config = dict(
    train_examples=26041,
    hop_length=160,
    arch='conformer',
    hidden_act='geglu',
    layers=6,
    positions='rope',
    optimizer='muon',
    nesterov=True,
    orthogonalizer='newton_schulz_5',
    max_steps=8100,
    batch_size=256,
    final_lr_fraction=0,
)
Rows from block 2 of a small self-supervised audio encoder (BEST-RQ), named by matrix and row number. Rows with one number belong to one neuron. Each number is 128 + 24 x the weight over its row's rms, rounded and kept within 0 to 255. All counts start at 0. Numbers have three digits each.
After each neuron's rows are labels from the 100 clips, of 14848, where the neuron reaches its largest size: "loudest" is the band of the loudest frequency at the time of the peak. Only what is clearly more common there than usual is listed. The data: short read English sentences (LibriTTS-R). In brackets: how many of the 100.
# gate: first MLP gate (model.blocks.2.ff1.gate.weight, 416x160), inputs 0-159
# fc1: first MLP up (model.blocks.2.ff1.fc1.weight, 416x160), inputs 0-159
# fc2: first MLP down (model.blocks.2.ff1.fc2.weight, 160x416, transposed), outputs 0-159

gate.338:128143121128162128128169128128128124128128150116100128128118066085128117092141128128140128098100142112150128105086089128128128128114105128128128156128128141128128128099176128168128128128091098128160128187128128128178164128128128162128128128128150128158203128128208077128128059159128089131139110108196108131137128109128154128128128128177154128128114161128128128146098128153105151128088115150169128128102128200183128128128128128095159128128103128128153104128128128128128128128149100
fc1.338:128139107139117128072128142128128128118128128134128128128162153128151097128128128128178128128128128169181082079086128068151128128128103115128128181169128128154128162128128159151128125156128128128128128128089094067128162128100119128128083128128094160167062128144143128164152128128128128163152128128112128102098128128157128163128128128066116153128128128128128128128141128166155094082128128128072100128106128186147099128128128128128128118069159106102155128128179108128128105106128088
fc2.338:176128159128128128128159128157128160128128128128128106097128128128104128128128158128107092103128202128094128113135128105086174157099148128099128126128149128110128144137147112128128100102128128153128128128128128164128165133128128147100128128128128128128128113088128128144150162100128128128107186128121208115128149128128169105094040128128128128128071128097128128128095184172082114128128128086128128150105128164128105102090128135128177128120056168143095162128145128105128128128128151
loudest: 4000 to 8000 Hz (58)

gate.306:158192157146128106112141085128086148128150115128102128128128150175169103128143150107128158148128128128128150128128130168102102087177092128156128128128092128117128128178081109128128128138128128128074128084128128128093087128146159128157128128113139128115128145195128159140128128128113159128103128077153128128091154153165093105128128128107128128077128110138144080142090149128128110141128142128128128128128128161128093058128085128128128101139160128186168153128184114124128106128128128
fc1.306:181128212128128181105118128128128128089128128128097128128128080128128128181128128128128128128147128110133142128128128128102128154128187128128141128128128128169107128102098199078128107128169178128128104128128128174128069128128116106128128083168128186128128128104128106128128106128117104128128128128107073074130141128128128128128128154128128128088128122144128111118128157128149128128128128128128095156128128172157113128128128175128152097093128086128128155179077116110128128148128194
fc2.306:128128128128147164128075128128143170174128099128128115128128128128161128087131128128128167128163128125128128108114128078147087128128101128115153074128128131128128147128128206128128177142167128092128095128089128097128128172109128128105128128091128100128108092148153106128165128099128111086155050174128128128128128103128117186143128128128107128128145053128163128128155128116128147177111128095141128128128161128128180171128128128084165155153128128128102128128104128091128128128103128
loudest: 2000 to 4000 Hz (57)

gate.347:176160128149128112114169095146179117120128133128107113165128128124099128083176081110128097128066128128136128140176128100165128128181128164090097128128128079128128119128089128088128128128173153182128128128128156139144110128128128142128128153171128106128106128079128136128128128162141145128128128148128128128128128128128105128091160149128128099128061213128154110108118128128128150128185104099128128160164128147128128128088124160185148128128097128128128128128128128177121105128117128
fc1.347:105128128116128173119110150091092128128152128128151095145128158155144109128128128128128128160149128128128183128124183128148148128158190128096092128106128128128174128128148104087171128128173128076086128128128128128079099128128177128149088170128128128128125164128128128128128142153128104165164149128115113086128138128128128128072111103128128078105128112092112128102128114175164128128175128128128128128104081128084153156128106103097089128128128162128159128151128094128174144128093177
fc2.347:164097152098114159128098128128128109128128072128106128128153128100128180167120128128147077088128151108121128164128097128169128079128128151128144128128128128128128128128142128154128102128146148149164164128132107172084100143128138157128128128128092128085128148128128168162175128128128164162149128128138128123158193138118160116114172159128128102119122117088115177128079168128128084102138168128119128128128128109176082107142128128076128128109084175128128087128108103136122128128079128
loudest: 250 to 500 Hz (50)

gate.250:128139093166128152128151101149128128128128128151139128145128174082128061144128103128128093128128128128128166128128164121128136151159128093128155060114128128128128096128128100128167128128087164179167128128182128128128128128109099128128119128128128118087128128205089103128106128112128159128110128128164128128110167128128128147128128162144177172128128128128175095128128196153103128128108128185128116196128183076128128128128128157128128171098128128128145127128108128128128136110128109
fc1.250:128128128176128164128179128080128128169128135184128154128104177128110065128128090128180128144141128153116128128151092128139166090074102128128130114101121128162128158128176128124156162128076128128104101116170142128157138128158128155128128144128128094147128128128111155128150110128128112128094128178128128128128128138128128082128141144128179128128128118160133093107128128161145128139048156128152128072128128105083112128128128128128085141128079086162158128128128137140128082128128128
fc2.250:128128128128128128104063128128128168132115128156097128130128076085064141169128071158128128088128128128128128108128128115128128128128128128148128113166149128180128046099128079089128121128128128086160128139128139128172087128128109099147105100162120128128110128198128133128128100128088128128128128175087128128128128128128128128103128128128128103128102128096121128128128128100158153128175048128175166148150128128128128128128128183142165174128128128088125128128128096128128141128128128
loudest: 250 to 500 Hz (33)

gate.60:147162128151128128122153128092166115079151128172128128128128128128100080128128096128151111128128187103113128128128128085128128104128128128109128167103128219128081098074128128143128128128128102128128143128128077184107097077086164128128097128128128182128146099128152128128157147128115128128129128157156128155128128128128096128128091078116144105128128166112128162128128128107105128105113128119177128128128128128128128120058119152160114128128128077165167155128128128081128087128137128
fc1.60:128116142128128128120128128128113095128069128101155128128150128128147128100128146128148128128164105150147176187128109128104078089141128128145161104128128128128159169128076093168139128102093128103173114128128117128128128128074176078093145094128166128101128128184128128089161073128128139154128128170128128148128157166128099128101128128128128050128168128128128128161128128128152128128169128169109089128119100167106128183106102152128098128096128124128143128116128128128128160128128154
fc2.60:128128128128118118165128146152128128060114128103128136128128128095094107174143128107184105119108128090137128128131118132128128148128152090128128153128128088183189121077146128106061128192114118128128128090082128128118128158128191095146128128128128128165132128128155128153110128128097124128089128128128107128138124096116128128167155128084128173176139165176128128117128114128081128156128128128110128128128106128156128128128094128128073128139175128128137070128157118128128103096128175
loudest: 1000 to 2000 Hz (27)

gate.213:207098081143090137128168163128128150128086144086073128089128128158119128114128154128128100128128128128128118100141107094139107128142141128128160128128154128128105089111128128110121102115101079128097151128149128170128140128123070159128128128128170128128128128117163103167063128128128165128149096145148128128070128128096182128084108105128081115128100128128171128106128157128102153110074128128128145119128128128128128076134147163095128102128128128128128154127078128128128089128092128
fc1.213:099128156167104157087128105101140095192102128128151128115137128128143128128128128128128100128128149077101176128059095152086145076162138177128136128128110128099158143128128128098112058153098171128128172128128128128128100128128128128114161128164128128128128128152110128107128137128128128103128191107161136128109128128145128128153128188138128141128128146128096128128066128162128067147128128128128128139177128180128157128087069128128128128159128128128128128128162113151128099104128128
fc2.213:128128128140168168154152128107115128128161128128146178128128145096086094128118128128107116095128128128128090103151128143151128187073085128124121128128128128108128076154128166093128171107166128132152096128143109128128128162128128176128103168088154109152128128113128111128128113128128128128158128098128128128087175128143066128197128128128128150106128128150143128128128155128128059128168160128105128078128114149128148128136141091154128128116128126128105124128156089086098166196128153
loudest: 2000 to 4000 Hz (30)

gate.322:128193147128128096156128128114128103180128128128128142128163165128082128095110128092128098092082128128128144128128180161128136128128144128089192116128128144093147128105140128167128128128192095128128162163128092128128128097128091081090128098078087128128128172146158169128128128143144128128115158085149105156108128128128128177143128152128128128110160128128115097117128148169085114128128088163128148138128078128090128170158107141128128128128105128151128128105128153128099128104128088
fc1.322:151103188128169128128111179177128145128128128097128122128128170128128155151052137128102182148179097135128112096109128098155116128128119128128128081152128099128128128099105128128128128106128169148128128128105171128128098095150104128175097128128179128128154065128126078145110128100128194128128115145146176116152128128128095117128128128115128086148182128128170128128157095108128108128165147110128157128102128155164128096128103128128128078128128128116128128152128128163128156142128128
fc2.322:093128098141161128089143128122128135148128128057205181128128112159153128166128128159128128128128157128128169110082128143162128128128123128133128128080141128128128151170128128094128128128118118105114128128128110143128128162104128137128082143172128128107102128128128128128128087087110128121174146128157128128144147204115144128156159096128128128128157128136128128128103128108166151099077128103118128128144128128156108115147079113104100157160128161128092070077128128136170128189095128
loudest: 4000 to 8000 Hz (52); 500 to 1000 Hz (31)

gate.1:128128128128128128128068155097128128128128106128155086182128128128128128128147128128066161128148146092156174142172083128106128138128093128128128128128168128128128128128128128066128128144094128128101167128091097128132173152102128105128128128128128150128076128128128128173137104162209128075135154110175128113128128128128128128117128110128128128115128110091128175179128128128128102128128128146128128128126128207128099128128128172158128128112086128146194128104128128128181128128164119
fc1.1:128154128098097128152171147128108144128140128128093139162161128112147196128170060128156128085128114128085106128128171128148128084110191152175136163128167114128188128148128128128128160128145128122102105113175128082128128107128157128128128108128128104128128140128128117128154128128071086167128128086145128128108128128120092093093128177128128121108119097152128163089128128146088111128167128097128128097167148128105128163128128101149136102128112128157128107160089152128128162128128128
fc2.1:128128099128117088128157128124090143128128128144182113128155128128171128128149153128159163103128128128178128091090128128128128128128144128128128147151128128136158138128166128128128128156128115146119149128090070128148128108140080088180128098128089099128128172086154148084143108105128128142152128174111128085128128148138128121172175147128106109162153128041108128128128128082128128079167128128082128141108096149128108135176128112086128098127128128155128128128147159128154111076128157
loudest: 250 to 500 Hz (58)

gate.299:128141128160128105128132159128114093128105128128128163133153128128128129128128128128159128103128103105128079162128191128159117111128128128078162134143128128151131128149128128128128144128128099166164131180128169128128128128102114128128103083128178128104198128098172128170084128106128128128128078081128166128128128128098128128128128128109128180128128111159092096128118148090089128128128128128128163152128183092192128128063128102128099101164079128150084150128128128128128128128128174
fc1.299:087085161128076119128111128128128146199128100128114108128169128104090128128152128128128090105098168120147128158128128128128111128068128152128128128139159160128128114128144110128128101112128128128128128128128128128128128084128155116128092128128093089128128128099149128128155128128186163105173128153128128097128110156092127103117167166128128128128158128128080165128128128128128128128143064121128149128108128128128128158128128128128128110173128128084086128234095128086105098128069128
fc2.299:128170106095114178128110112175128152093172128128128106128092076128128187085128172128157112128143089158161128157128125128155098158142161110128140102128170108115128128152154128128143165112128128107128128128115138134095128102153091167099163128128128128108128076142158125138128128128071118128128107091128128128128159112113128128145101103154114116078157128105145121128128144111128128145112128080177128150133128172163075128150128145128191135118128128080128135077128128128086128086128128
loudest: 2000 to 4000 Hz (29)

gate.333:128102128107111128128128128093084108128128100128128128108106067128128128128166128128128079128128128157088128183078083183128152128128128128104128107112178128109122119128128128128128114159157128128128128152169128086128102146166159128087128092128157128128128164128128148083128128111128128128105115128128096128084128120128170095146128128114160180128142151115110108128148128076128108128161079128128128128128171128103128160023128128128128166128128128157128128181160128128128128099173128
fc1.333:128128128155170111128154161147121128128128147128128128167162128128128107128157109128128128093128151116097137128104160160100169128128106107128128146128091128103128141100128128101100128172146128128097128148104128147144060172081128210128137128128197163162108128128101128087128128169156108097097128135128101162128128128128128078089151094149101128128128128158104128128095128128128121085128128128109128077128128091128128128128150095096151152128097128128193128128128128169170177128095128
fc2.333:119102128128128166112128128128091128138113153170117109110095128128112073128122085128128052117128188128164128128154077160099128192117108173128100155128156128130128128092141089128128128113164128128175145094096128128144128128112141131105092128128128128128156092131128128128128128101189159128128111143176135156101128128095128145050074092112174112128128128100084123128128128114131128133098128128111144184128128128128108122128163128128128128128167128128128128128128128189126146128100128
loudest: 4000 to 8000 Hz (35)

gate.80:161115156128128128146128128154176142128128128128128111194162128128128128105128128128128128101082108176128128128117128149099179128128188150147128101157102087128128135106151110128088112151128128128128160128128128082111128196137087135128076080128151128128233097169128128085128136128128085128128128096128128128128128093128128080128111101128089138088098128128115128128128110128128128128128110128128128128128120162121128146128150128128157198109161093161117089128128128128168128128147128
fc1.80:127128094111128128104083174085128128077128128128185088128154128128160134128168128128098128108128161091128128156128156128128128128151128141128128128128128119128128149162137113101168128163177128190128128128128151106128161085128166128128088128166197120128206128128148109115128096152128154087128128128128128152128106128127128128128097108128128128128128128128102128165128081112128128162128124170128134097128128128128108156082098128128128053151095128128128093094128128128147128207128128
fc2.80:109111128128128189155087128128169128095161128115128171128128128143172129189136128153106128151147128120128106136077128153150110159108128153128128146128128128104128055128128128160178152128128128096128128128128128113128128189099128144157123128122089110128128128128114098160128057128209128146149146093103128080128080153128128170128128149154128112128128156102150128108140128128128111116128117128145142128113085156137128141093088093128159123128172072185128128128128151122124128121128145
loudest: 4000 to 8000 Hz (38)

gate.327:149174159128101128128099128086128128128128128172128128128128128128177128128113153128167141102105101128082128128128128149128128110128128128128128100128162099128088175128128103098114128128160152128128128115192098128128128174171057128088128128128128152092116148067135148128128118128128128095087128116128169128128128128128128120145074175128128142128128128128102128151102128118177119099197184128155128160128164158128095128103128166177128170097176108128128114128128128128086098128128128
fc1.327:128146128128128128128178128108128086136128084149137128128096073128128138153128064172128128128114128088128128082151095128152197128128117128128169111169128162128098166161128128151167128158128128128193142128128100152094128176128128128078149128109105128128128111128128152128128113180128152128128128100119128146103103128128189128128160128128128106128101142128128128097118128128169128128128128152070079110128128058157092093173101143128128128167128128128128128128128128128147105128169163
fc2.327:116103142097128092128128128114128128128094128111128128169103174109128128081128128091173141128129128128108128128128128144150150128128128208108128168128128161093161165128128128128128128094194128128104128105128128115154128128128109153144090128128110128136128128139136128158150102072128109158114128128127191101128098128078128128128128101128170128164128128090145170082128093065128128128128128104118144128158128128128168048128151166130156128144151128128114128128128128180083128128110069
loudest: 4000 to 8000 Hz (53)