From a checkpoint of a small self-supervised audio encoder (BEST-RQ): arch conformer.
Rows from block 3, named by matrix and row number. Rows with one number belong to one attention dimension. Each number is 128 + 32 x the weight over its row's rms, rounded and kept within 0 to 255. All counts start at 0. Numbers have three digits each. After the name is the row's rms in percent of the matrix's.
# v: attention value (model.blocks.3.attn.v.weight, 160x160), inputs 108-159
# proj: attention output (model.blocks.3.attn.proj.weight, 160x160, transposed), outputs 108-159
v.20 107:128158128128161086113071128128128078128160128128089114049128155142152128149128128142118128128102128201108050151151128081128085111128128128158128128128153200
proj.20 111:128128057190128128189048128128128181164117128171128105128128128128020128101071107162128169158128163128103166128128128128128128128138128128180128059151197134
v.21 100:128128128128076167035152203201157128167128093128086082073078186208142195163109093142128128128128128128070110165088096100103128145080091197128128128105135128
proj.21 108:128093128128128086162128128103128173128202132128175128156155069070087064107128052083243128161168128166173128128128128176128149093168128160128128128106156128
v.22 100:094128128161181166128163147084128128039128072178176165080128128128128128128131128128192054128164047176194128189128128128128128128128174128128128128128128128
proj.22 098:080052128057050128128128141128122128128128153128128159128128128119166128171069049130128160128128065128128128063128128147069128128128164128168175150128128148
v.23 106:128112179170128128085096167128128128141128128128128151128091128098094088128145128095128128128179189076147065070179128096203103187128068128077141104087128185
proj.23 111:128117119128128119088151060128111128158128128066068128195170146128128076193128128143063128160098128152094165128059233110128128154178128128092128152128081128
v.24 103:065186157084128128128099128128128109173128128147164128166072168146166128128088128128146128128000128128183093189157128128187128095202055173173128145077128128
proj.24 104:188072177128096128161065128083128084128128140175128128148128063128034094182128155128143100128128128088118113128176128080100062059079157056128128128164128128
v.25 089:151089128035128128128128192128219128128058096128128128128183128085128169161128128103129178128141071128153128128134084097128128084128128081128128128119073164
proj.25 086:128128153128095128176128128128060128162169155128128222090084128128046150128128128167084071128128081128156119128110128101000128180182193128128128072085161092
v.26 109:155128223142128128046128055128204157128093128068085102128128132128128128128128128194128167128128128168128193128143128128092096128108128128174161128128128097
proj.26 107:120128187128128128128192128081128201128103160103069128194128146128125198128128105128142128093076150097109128128217156128128128155167155128128164128128128128
v.27 098:235146159128128094128051113128098160128171162064128128128187100128128171157101184148174128122128092109068128092128128128164128128202128076050128128128128084
proj.27 096:088166128160104128128116059149146128095128066035128128144128128128184128170235128175096128138073173128177170128128128069077128128128128163128128128128128128
v.28 096:128091076128070144128128070091128128128158128097163128097128128128187203095128235090128078128128128128128043128109101228128128128128128128128128128187128128
proj.28 095:128128128128157128041064128163128128128128167128128163128077128128128128109128081128128095194128128128142141098153128128128128058097128128128135128062036182
v.29 100:196099100169128192128128128114098128176128128093128128055156167098128173128097092128128060128061128128112094128046128084160128150178155193136128128103128128
proj.29 096:128128209128151128128128096075116128128128181080091128128128104128128044128128128128128128164128128128100176128229128190077096226128068128128128128175128187
v.30 104:199085133128128128128128113128128071128167128128128128128161128128128128138156204128068128128128128128128101128077128128128128066101128128158079128128097128
proj.30 099:166128128128128128153130167012128128100118128057098153163056128128128184179128173081128128128128128128128042128219128128069147061162128128117128128128128128
v.31 111:160128102128081128077128128128104128114128128128128128162144109128169059186128105166159128185128128103091195144128144160176128128116158070128128128128128160
proj.31 102:181128128128128195128128067181181149154128155128128086094091128128128128128085128128028128128128134169128111128122128128118193136128128128128128128128128128
v.32 095:108128093073128168128128150128175128128174128128147128032077128184160128105193164098128147128128128128086025151128151200128128128102128128128162128193152064
proj.32 105:142178128158128079128128148109098128128128128128170128169188128050128128151108128146126106128079182108159128128058124089128145078093154128128154128128093128
v.33 096:093217185128099201128128128128111128128060143156128128128182128121128128128128128106078128128128128166128220141128128128128160128128128078157080128128128113
proj.33 090:087128128128152081128128128128128128185184066128128128128102128128128128100184128115148066096176128152128128128128128128128128119128144079128128125201128128
v.34 098:128154128052128128092128165128124128076165128231128210128128038128084172128128128078154171128083185128128093169128128128128150186128128128128179165128128128
proj.34 090:128128128069155222153128128128128103179128128128128070128154156080174128104128128153067159128103128128143194070167186068164128115128128128128131128128128128
v.35 097:128165128207128128099128128128128086128082128128128128128128055128182128153128128170128092128128128163128111070070170128128128128092079128158147128205128128
proj.35 100:052092128128128128128075128128116128214128128128128190104177128128128128114128191241197176128128084092160128128128128128068128128128128103128128148128211128
v.36 098:114128128164109173128128164128128186128182128128128128170128128146037050148128128137128128128128128128128128128128089128128145128128128128128101128160128093
proj.36 104:163126128128128092128128128128128080128128152128168128128128103106197128128128120128128096215051128104128128101128128101059128149128181141155128083119038036
v.37 095:178128128128128191174128128164173128128101128128128150128128061065128175128166128175181128128150128080079128128128178128128171128103128163054047128095128062
proj.37 100:128050128128128128158194105128128128128128132128128103128153128128062084128099126164128192067104128128128119128128106128180187128128074128128154128128128128
v.38 099:099128174128149073128057053128128112168128128170128102128128095224128056172138195128128172128128202098143128095128128128073128128091128145166098128183128192
proj.38 093:128128094128128128128147128128089161098128128128128128107202128128138255176128066128128128208128128068061139128128128110089128128128185128128128128164128114
v.39 101:218128128184052128189128175128179128062128128128159128128169128090128188128128171128173128079128156073128128092128108128128074148161128128128062128128080128
proj.39 107:111092164058198128128128128191128128128128128128128128126086128128179114169128128179128166128107209159128148128128128221128143170128141128100166100128128128
v.40 089:092152128100190128178128128128128128095128115169220128128140163164128163128128222155128052128097128128128128140128128128128090128128027128207169128128169145
proj.40 086:128128172128102128128128128128128184179128128189027130128169128082188128128128064128128140128189128128128128128128196128071128128077090128084031128128128128
v.41 096:096168128128158166135209128159128128128128108128128201095153105168128128137176128159072128128171092128171128178129067167141128128165169071128128128092128147
proj.41 092:169128128191128049203128123073179081128128128128128161128100195089189111138128128128155128128076135128128062128075217149124128128128128128080128139128131128
v.42 095:128128128128128165128128128128128185078128146128170213128152099098128128128185085128128059128155128128128128101128128032075115174152128128128128128172128142
proj.42 102:088100128094150128136128100128128154128128073128099128076128128160061128128128217197128128163116128128128141179128128059128225092128128126183153160128128072
v.43 097:213083082128128128128128151128128128167154128128128177099163115162128128142128128128248090072128074128047128161190128101128050128128174128128149174088183192
proj.43 096:107128160128128157128128128128128149046083128128128128128128128066128146128108128128000138128156128128128128128128207174094059128128128128128128128128128195
v.44 097:128128164075128114107157190075128128128178119128097128128128097177182128128128128085080191128128148169058084128128201128128128115128211091156070202205128128
proj.44 100:128128128128205128078114125086128183128128128128128128114128128128128170128128128128128065091105092128206128175174096128128034128128085151049128147106128128
v.45 093:090176128128128128077178128161128221148128128128187128128213076128110107128128108128153128128128207128128128097075128128172139153154170128143094062040128199
proj.45 090:215093137090128133205097176128163215128128117128128128128128148083128128128128128128128128128128053128128011128128128128128128128128128087128128161128074128
v.46 103:128128128160128087128075128052087108128128128128067128128158128168155128169128128114093128128164128128128107128153189128067149204128128128105128128128128182
proj.46 112:128100128094128128162114128159128181090128178128128154128128128098049112096147081128141218190128105133128124128163158126128128128128151139128150065153143128
v.47 092:159164106213128153178128084128034149128128109128128128128038090128128153128144128128101071128128115128162128181128128127128128128085128072082013128154095159
proj.47 083:128128149128128177105128159128134128128150128150128096128128128128170128128128080128128128095128128128128094128091128159211128142128128112128128185128128120
v.48 097:033128128065128053158128093048128128128136128128096128162095128128153067113128180128058128164128128128147128128128128172128128128154183128155128128128080081
proj.48 095:155158128149128159090128128133128128152128128094128156128128128128128142076125114128187162128109028176128158128128128128187087128164128128117084080128176167
v.49 100:128138081053169128128176128128128128089128128128111163128120171128128075128104128046128128128128128062128119199058128128128059102128128105128128162128174128
proj.49 100:128128168154070197180128128078128128128147095128128191128156060128053128063119128128067128116128129187111128157128191075128168128128128128089128128128128164
v.50 101:102148171128131128128164128150128128128128128128085128174128128128093128156128128180181087128128161079044128056111128128128099178128128107128128167128128118
proj.50 101:128128063128054112128128160128164170128087128128128171128128128128128154128150128121076120041163045183128128128128136175075160128128107128097092146088090079
v.51 091:033218080128191102128153099063128128116083189128128128128187128076103128185128128128128159073094128128128128212128128212051153128087128175150088128078128128
proj.51 100:148128089223128128174091149128128128141128128108110133155158128147128128151128128193128128184179128091128128196154186085128052114120078054128128128138128128
v.52 098:128128128128113128128128093128128099128128079128174048128052170126128128128128099128128128128128128141128128128128161128142128128065197167168128128193088094
proj.52 095:128128128071128148128128128128151128128128157128169097128082128090020098128128111157128146111128138170128151060128085186090128128128068128128128128065161128
v.53 102:110128128128114128128087048128128162128128128128128176128128080058123128201128128128202103176128172128178128187128128204109142128091128075091153054182101128
proj.53 106:128100171128055183128205098128115177207200128107128078128128110129135213128118121117128081097082184076160128128128053128128128128148193128128056128128177128
v.54 090:128128169128128128128084128128055075173057128184191096128128112128077128113128128128128194128128128128128108128163185128128177128096089034128128128128173173
proj.54 098:099128128128085128066128128128128164108176157059182128088128169154197178087128128128053128128128074128128184128128105159110172175128101165128151128089128093
v.55 098:128128128112161128128060102183128128084128128128128128064084128128143146128128128128128139160089128128113128128156103160128054128128075128128179160128120128
proj.55 103:128128158186186101128128215128128097128089103050157146128128128110128079159128128095128096128176128200128128067128051115152128128128128128110045128128133155
v.56 097:128128165128094116159235128157128082128128128128128155170128128198128128128099089099128128175075128128128113180071128128108128088128128168101117128096128128
proj.56 100:128165090128128161128091128052172128158128100128106128069079067090128128151128128108084128128148061147128128128101156092178128169128128128076205207128124149
v.57 096:157128128128163128067128128174056128175083183081128141101128128128128146096116128128056128128128128093128128091128128128076128102159128153160163047128128128
proj.57 092:128128163128128128116172128128128128142183128043128128128128128128128094128128163128159164128128128154128128156120128128128189128128128133128128128076145128
v.58 083:089128128203128077128073128128159128066128184128066128128128128128152160128074150084128128128128208128128128128128128131128202079128128069075076128147128128
proj.58 086:128128128128128088061173103179128147187102104128128151128128128128128128121199068161175128059128128128128128128150128128102222115102128128055177128128139102
v.59 095:128128128128088128086157128128197128158074128128128194128157159145128128174070213051128089128128128096178144156128128128136162114128128128128128101128186156
proj.59 101:075128111128128128161082128128148107128128073080096128128048110128128182128128128072167162067128128070101037128097128146128128128128128086122128084128146128
v.60 096:128128128204185175128128128128128128100128176128165042087128074139128128083101180167128192128128128149082173104166145128128128128128128186128197128128128128
proj.60 091:160128167128182049088071251159103128128122084154128128128140128128082109128128160077128128128105128157128102128128081128128070128128128128128167128175128225
v.61 106:128128087128128082128128064105106128138099128128128145197174089098137128128142179116114128152128128189162122173226172128128128095128199128128128128191176128
proj.61 110:128152142128116153066107128128071175128091105091057114174079168187156156103128128128107128128128156062128100208073128113140169151128128128176128091128176061
v.62 090:128172128128128128128128189179128128128102149179128128214071128152156104128153054128188148128128060128128174128105103111217128128102128162128118128096181128
proj.62 100:128128221079147128128128128098128128128128116128128171128183195128118128103128128128167128040105202052051128128128128123128088185128128128074168150128093128
v.63 107:128177116128128128128128202128197170128128168080128085128157139128128128128133128173092128128181016071096128128187093128128085164128159077179110076080128201
proj.63 100:128186199091128163120128147128128128139128128056152128128155147128099128128070128128128128128128159151086090128043128161169187128075030128128128128128128093
v.64 109:128159156214173128128095128170128109167128154128128128164095093089156150143168093088070167128207128128128173192151128087128094128128067115050128049170128069
proj.64 105:197128105031101145143195096128110147128098128156128128108128165143128097128128170149175128128136190128181128106128037102128171128128128128128128159128128128
v.65 094:174096160189096207127111199033089128128128128135163128178128128128064164128083161128099128037128128128104186190128178128128128163128128128088128128206056105
proj.65 102:108090128196128044102093161151153128128128128128145128103128178128128128070171128174128047178172128064128146202128140114144128071093076136128128128080165128
v.66 094:128128128096168128128100146128128155128128160128128163101128128128161128128128128168128076067128128163197128051184128128128160157128128128026128060128095128
proj.66 100:186128128128128080034169104083146128110074128128069128128128128128128066170161069100128112163191197082212095149177128092099101082178128177076128090128128121
v.67 103:156140081063168128178151042170128057128128146128128128200128128190042128128128196157217128128094114128128101105128128128187074128128090128128090128178163054
proj.67 097:110128105108128128063154128128143128096128104128128128158176128100111128128167189128126128108128128212128221128128128230093128128143225070188084085128128135
v.68 105:128128162073128075182128165128167110128128160153128074128128128128128115164128092128069128128037128101128099128128163128148154128128098128128133128089128128
proj.68 103:128083178176128190078128128128071128084128128117128143073128128128128128088098154128128112128128128170154128089148128128174128221128128128128162128128128128
v.69 083:099128128228035093102081128128128128202128128085043128177149128128128155084089128128128128128128175180090112128128172166114183128184128148128128115128104077
proj.69 089:128143230128128128128128128203128128105128153134128184109128190128128040128173093128194181195031153128060141128128167128128128128128128050185128128128128150
v.70 103:103169139142128151128105097158128128151168043139079128091128173128111165128128196128176061128128044128159128128128128178163128128128128128171128101128146128
proj.70 099:176198142128128128128128128128128068128128128176100128144073128084128176101128128228053176157096128128128128128156128094128128128083128128169128128128128117
v.71 100:192163128128176128137128195062128086095143116128128174128128064128128099128128128160145128092128128128128151081128148128128143128128204090058189202128128124
proj.71 093:104161128128128076166128176128128128191128181128108078128128150174179128163128141128074176128168037128128196128128116128128074128128043162102072128085141128
v.72 093:149128128128128107128128128144128128099200151081128128208128179100128202128128128196159088128128067183086163128128164151128128128093128128128116103080178161
proj.72 101:128139163128128128083129128168128158128128128155128078128128128128128217128120128128000189101031128196128099128128128128128128140102162128182128128169128128
v.73 098:109162097094128128111128128128128128128147105128128128128128128126128128128161128128128128157109128128128128128128187108150128128056128057128210110057094128
proj.73 101:173128110128076128128128152096099128128128058128072128182128128128161065128082176128047108128128128128069036097210128102082170087064128159087174173147097178
v.74 102:116172128128157128073068128128099171149128128081158168128128128060128072128128188142183150154200149128128128128128076151128128128128128128128049164162128081
proj.74 108:128128128128155095128128128082116192159222080154114128128128196143173176222126128069128128128097128075128128105128128128128159159167128150133128110128128103
v.75 101:033054151128128128128104078099128140128133159128181128104128128128138128128128191128128148128115128137128123162222159128128111073128128174092063054128087132
proj.75 106:164087128109185128080128128178128146128156097128074128128128128128128080098128106128128119128150128128128111128128128075157128128138128128128128128120162187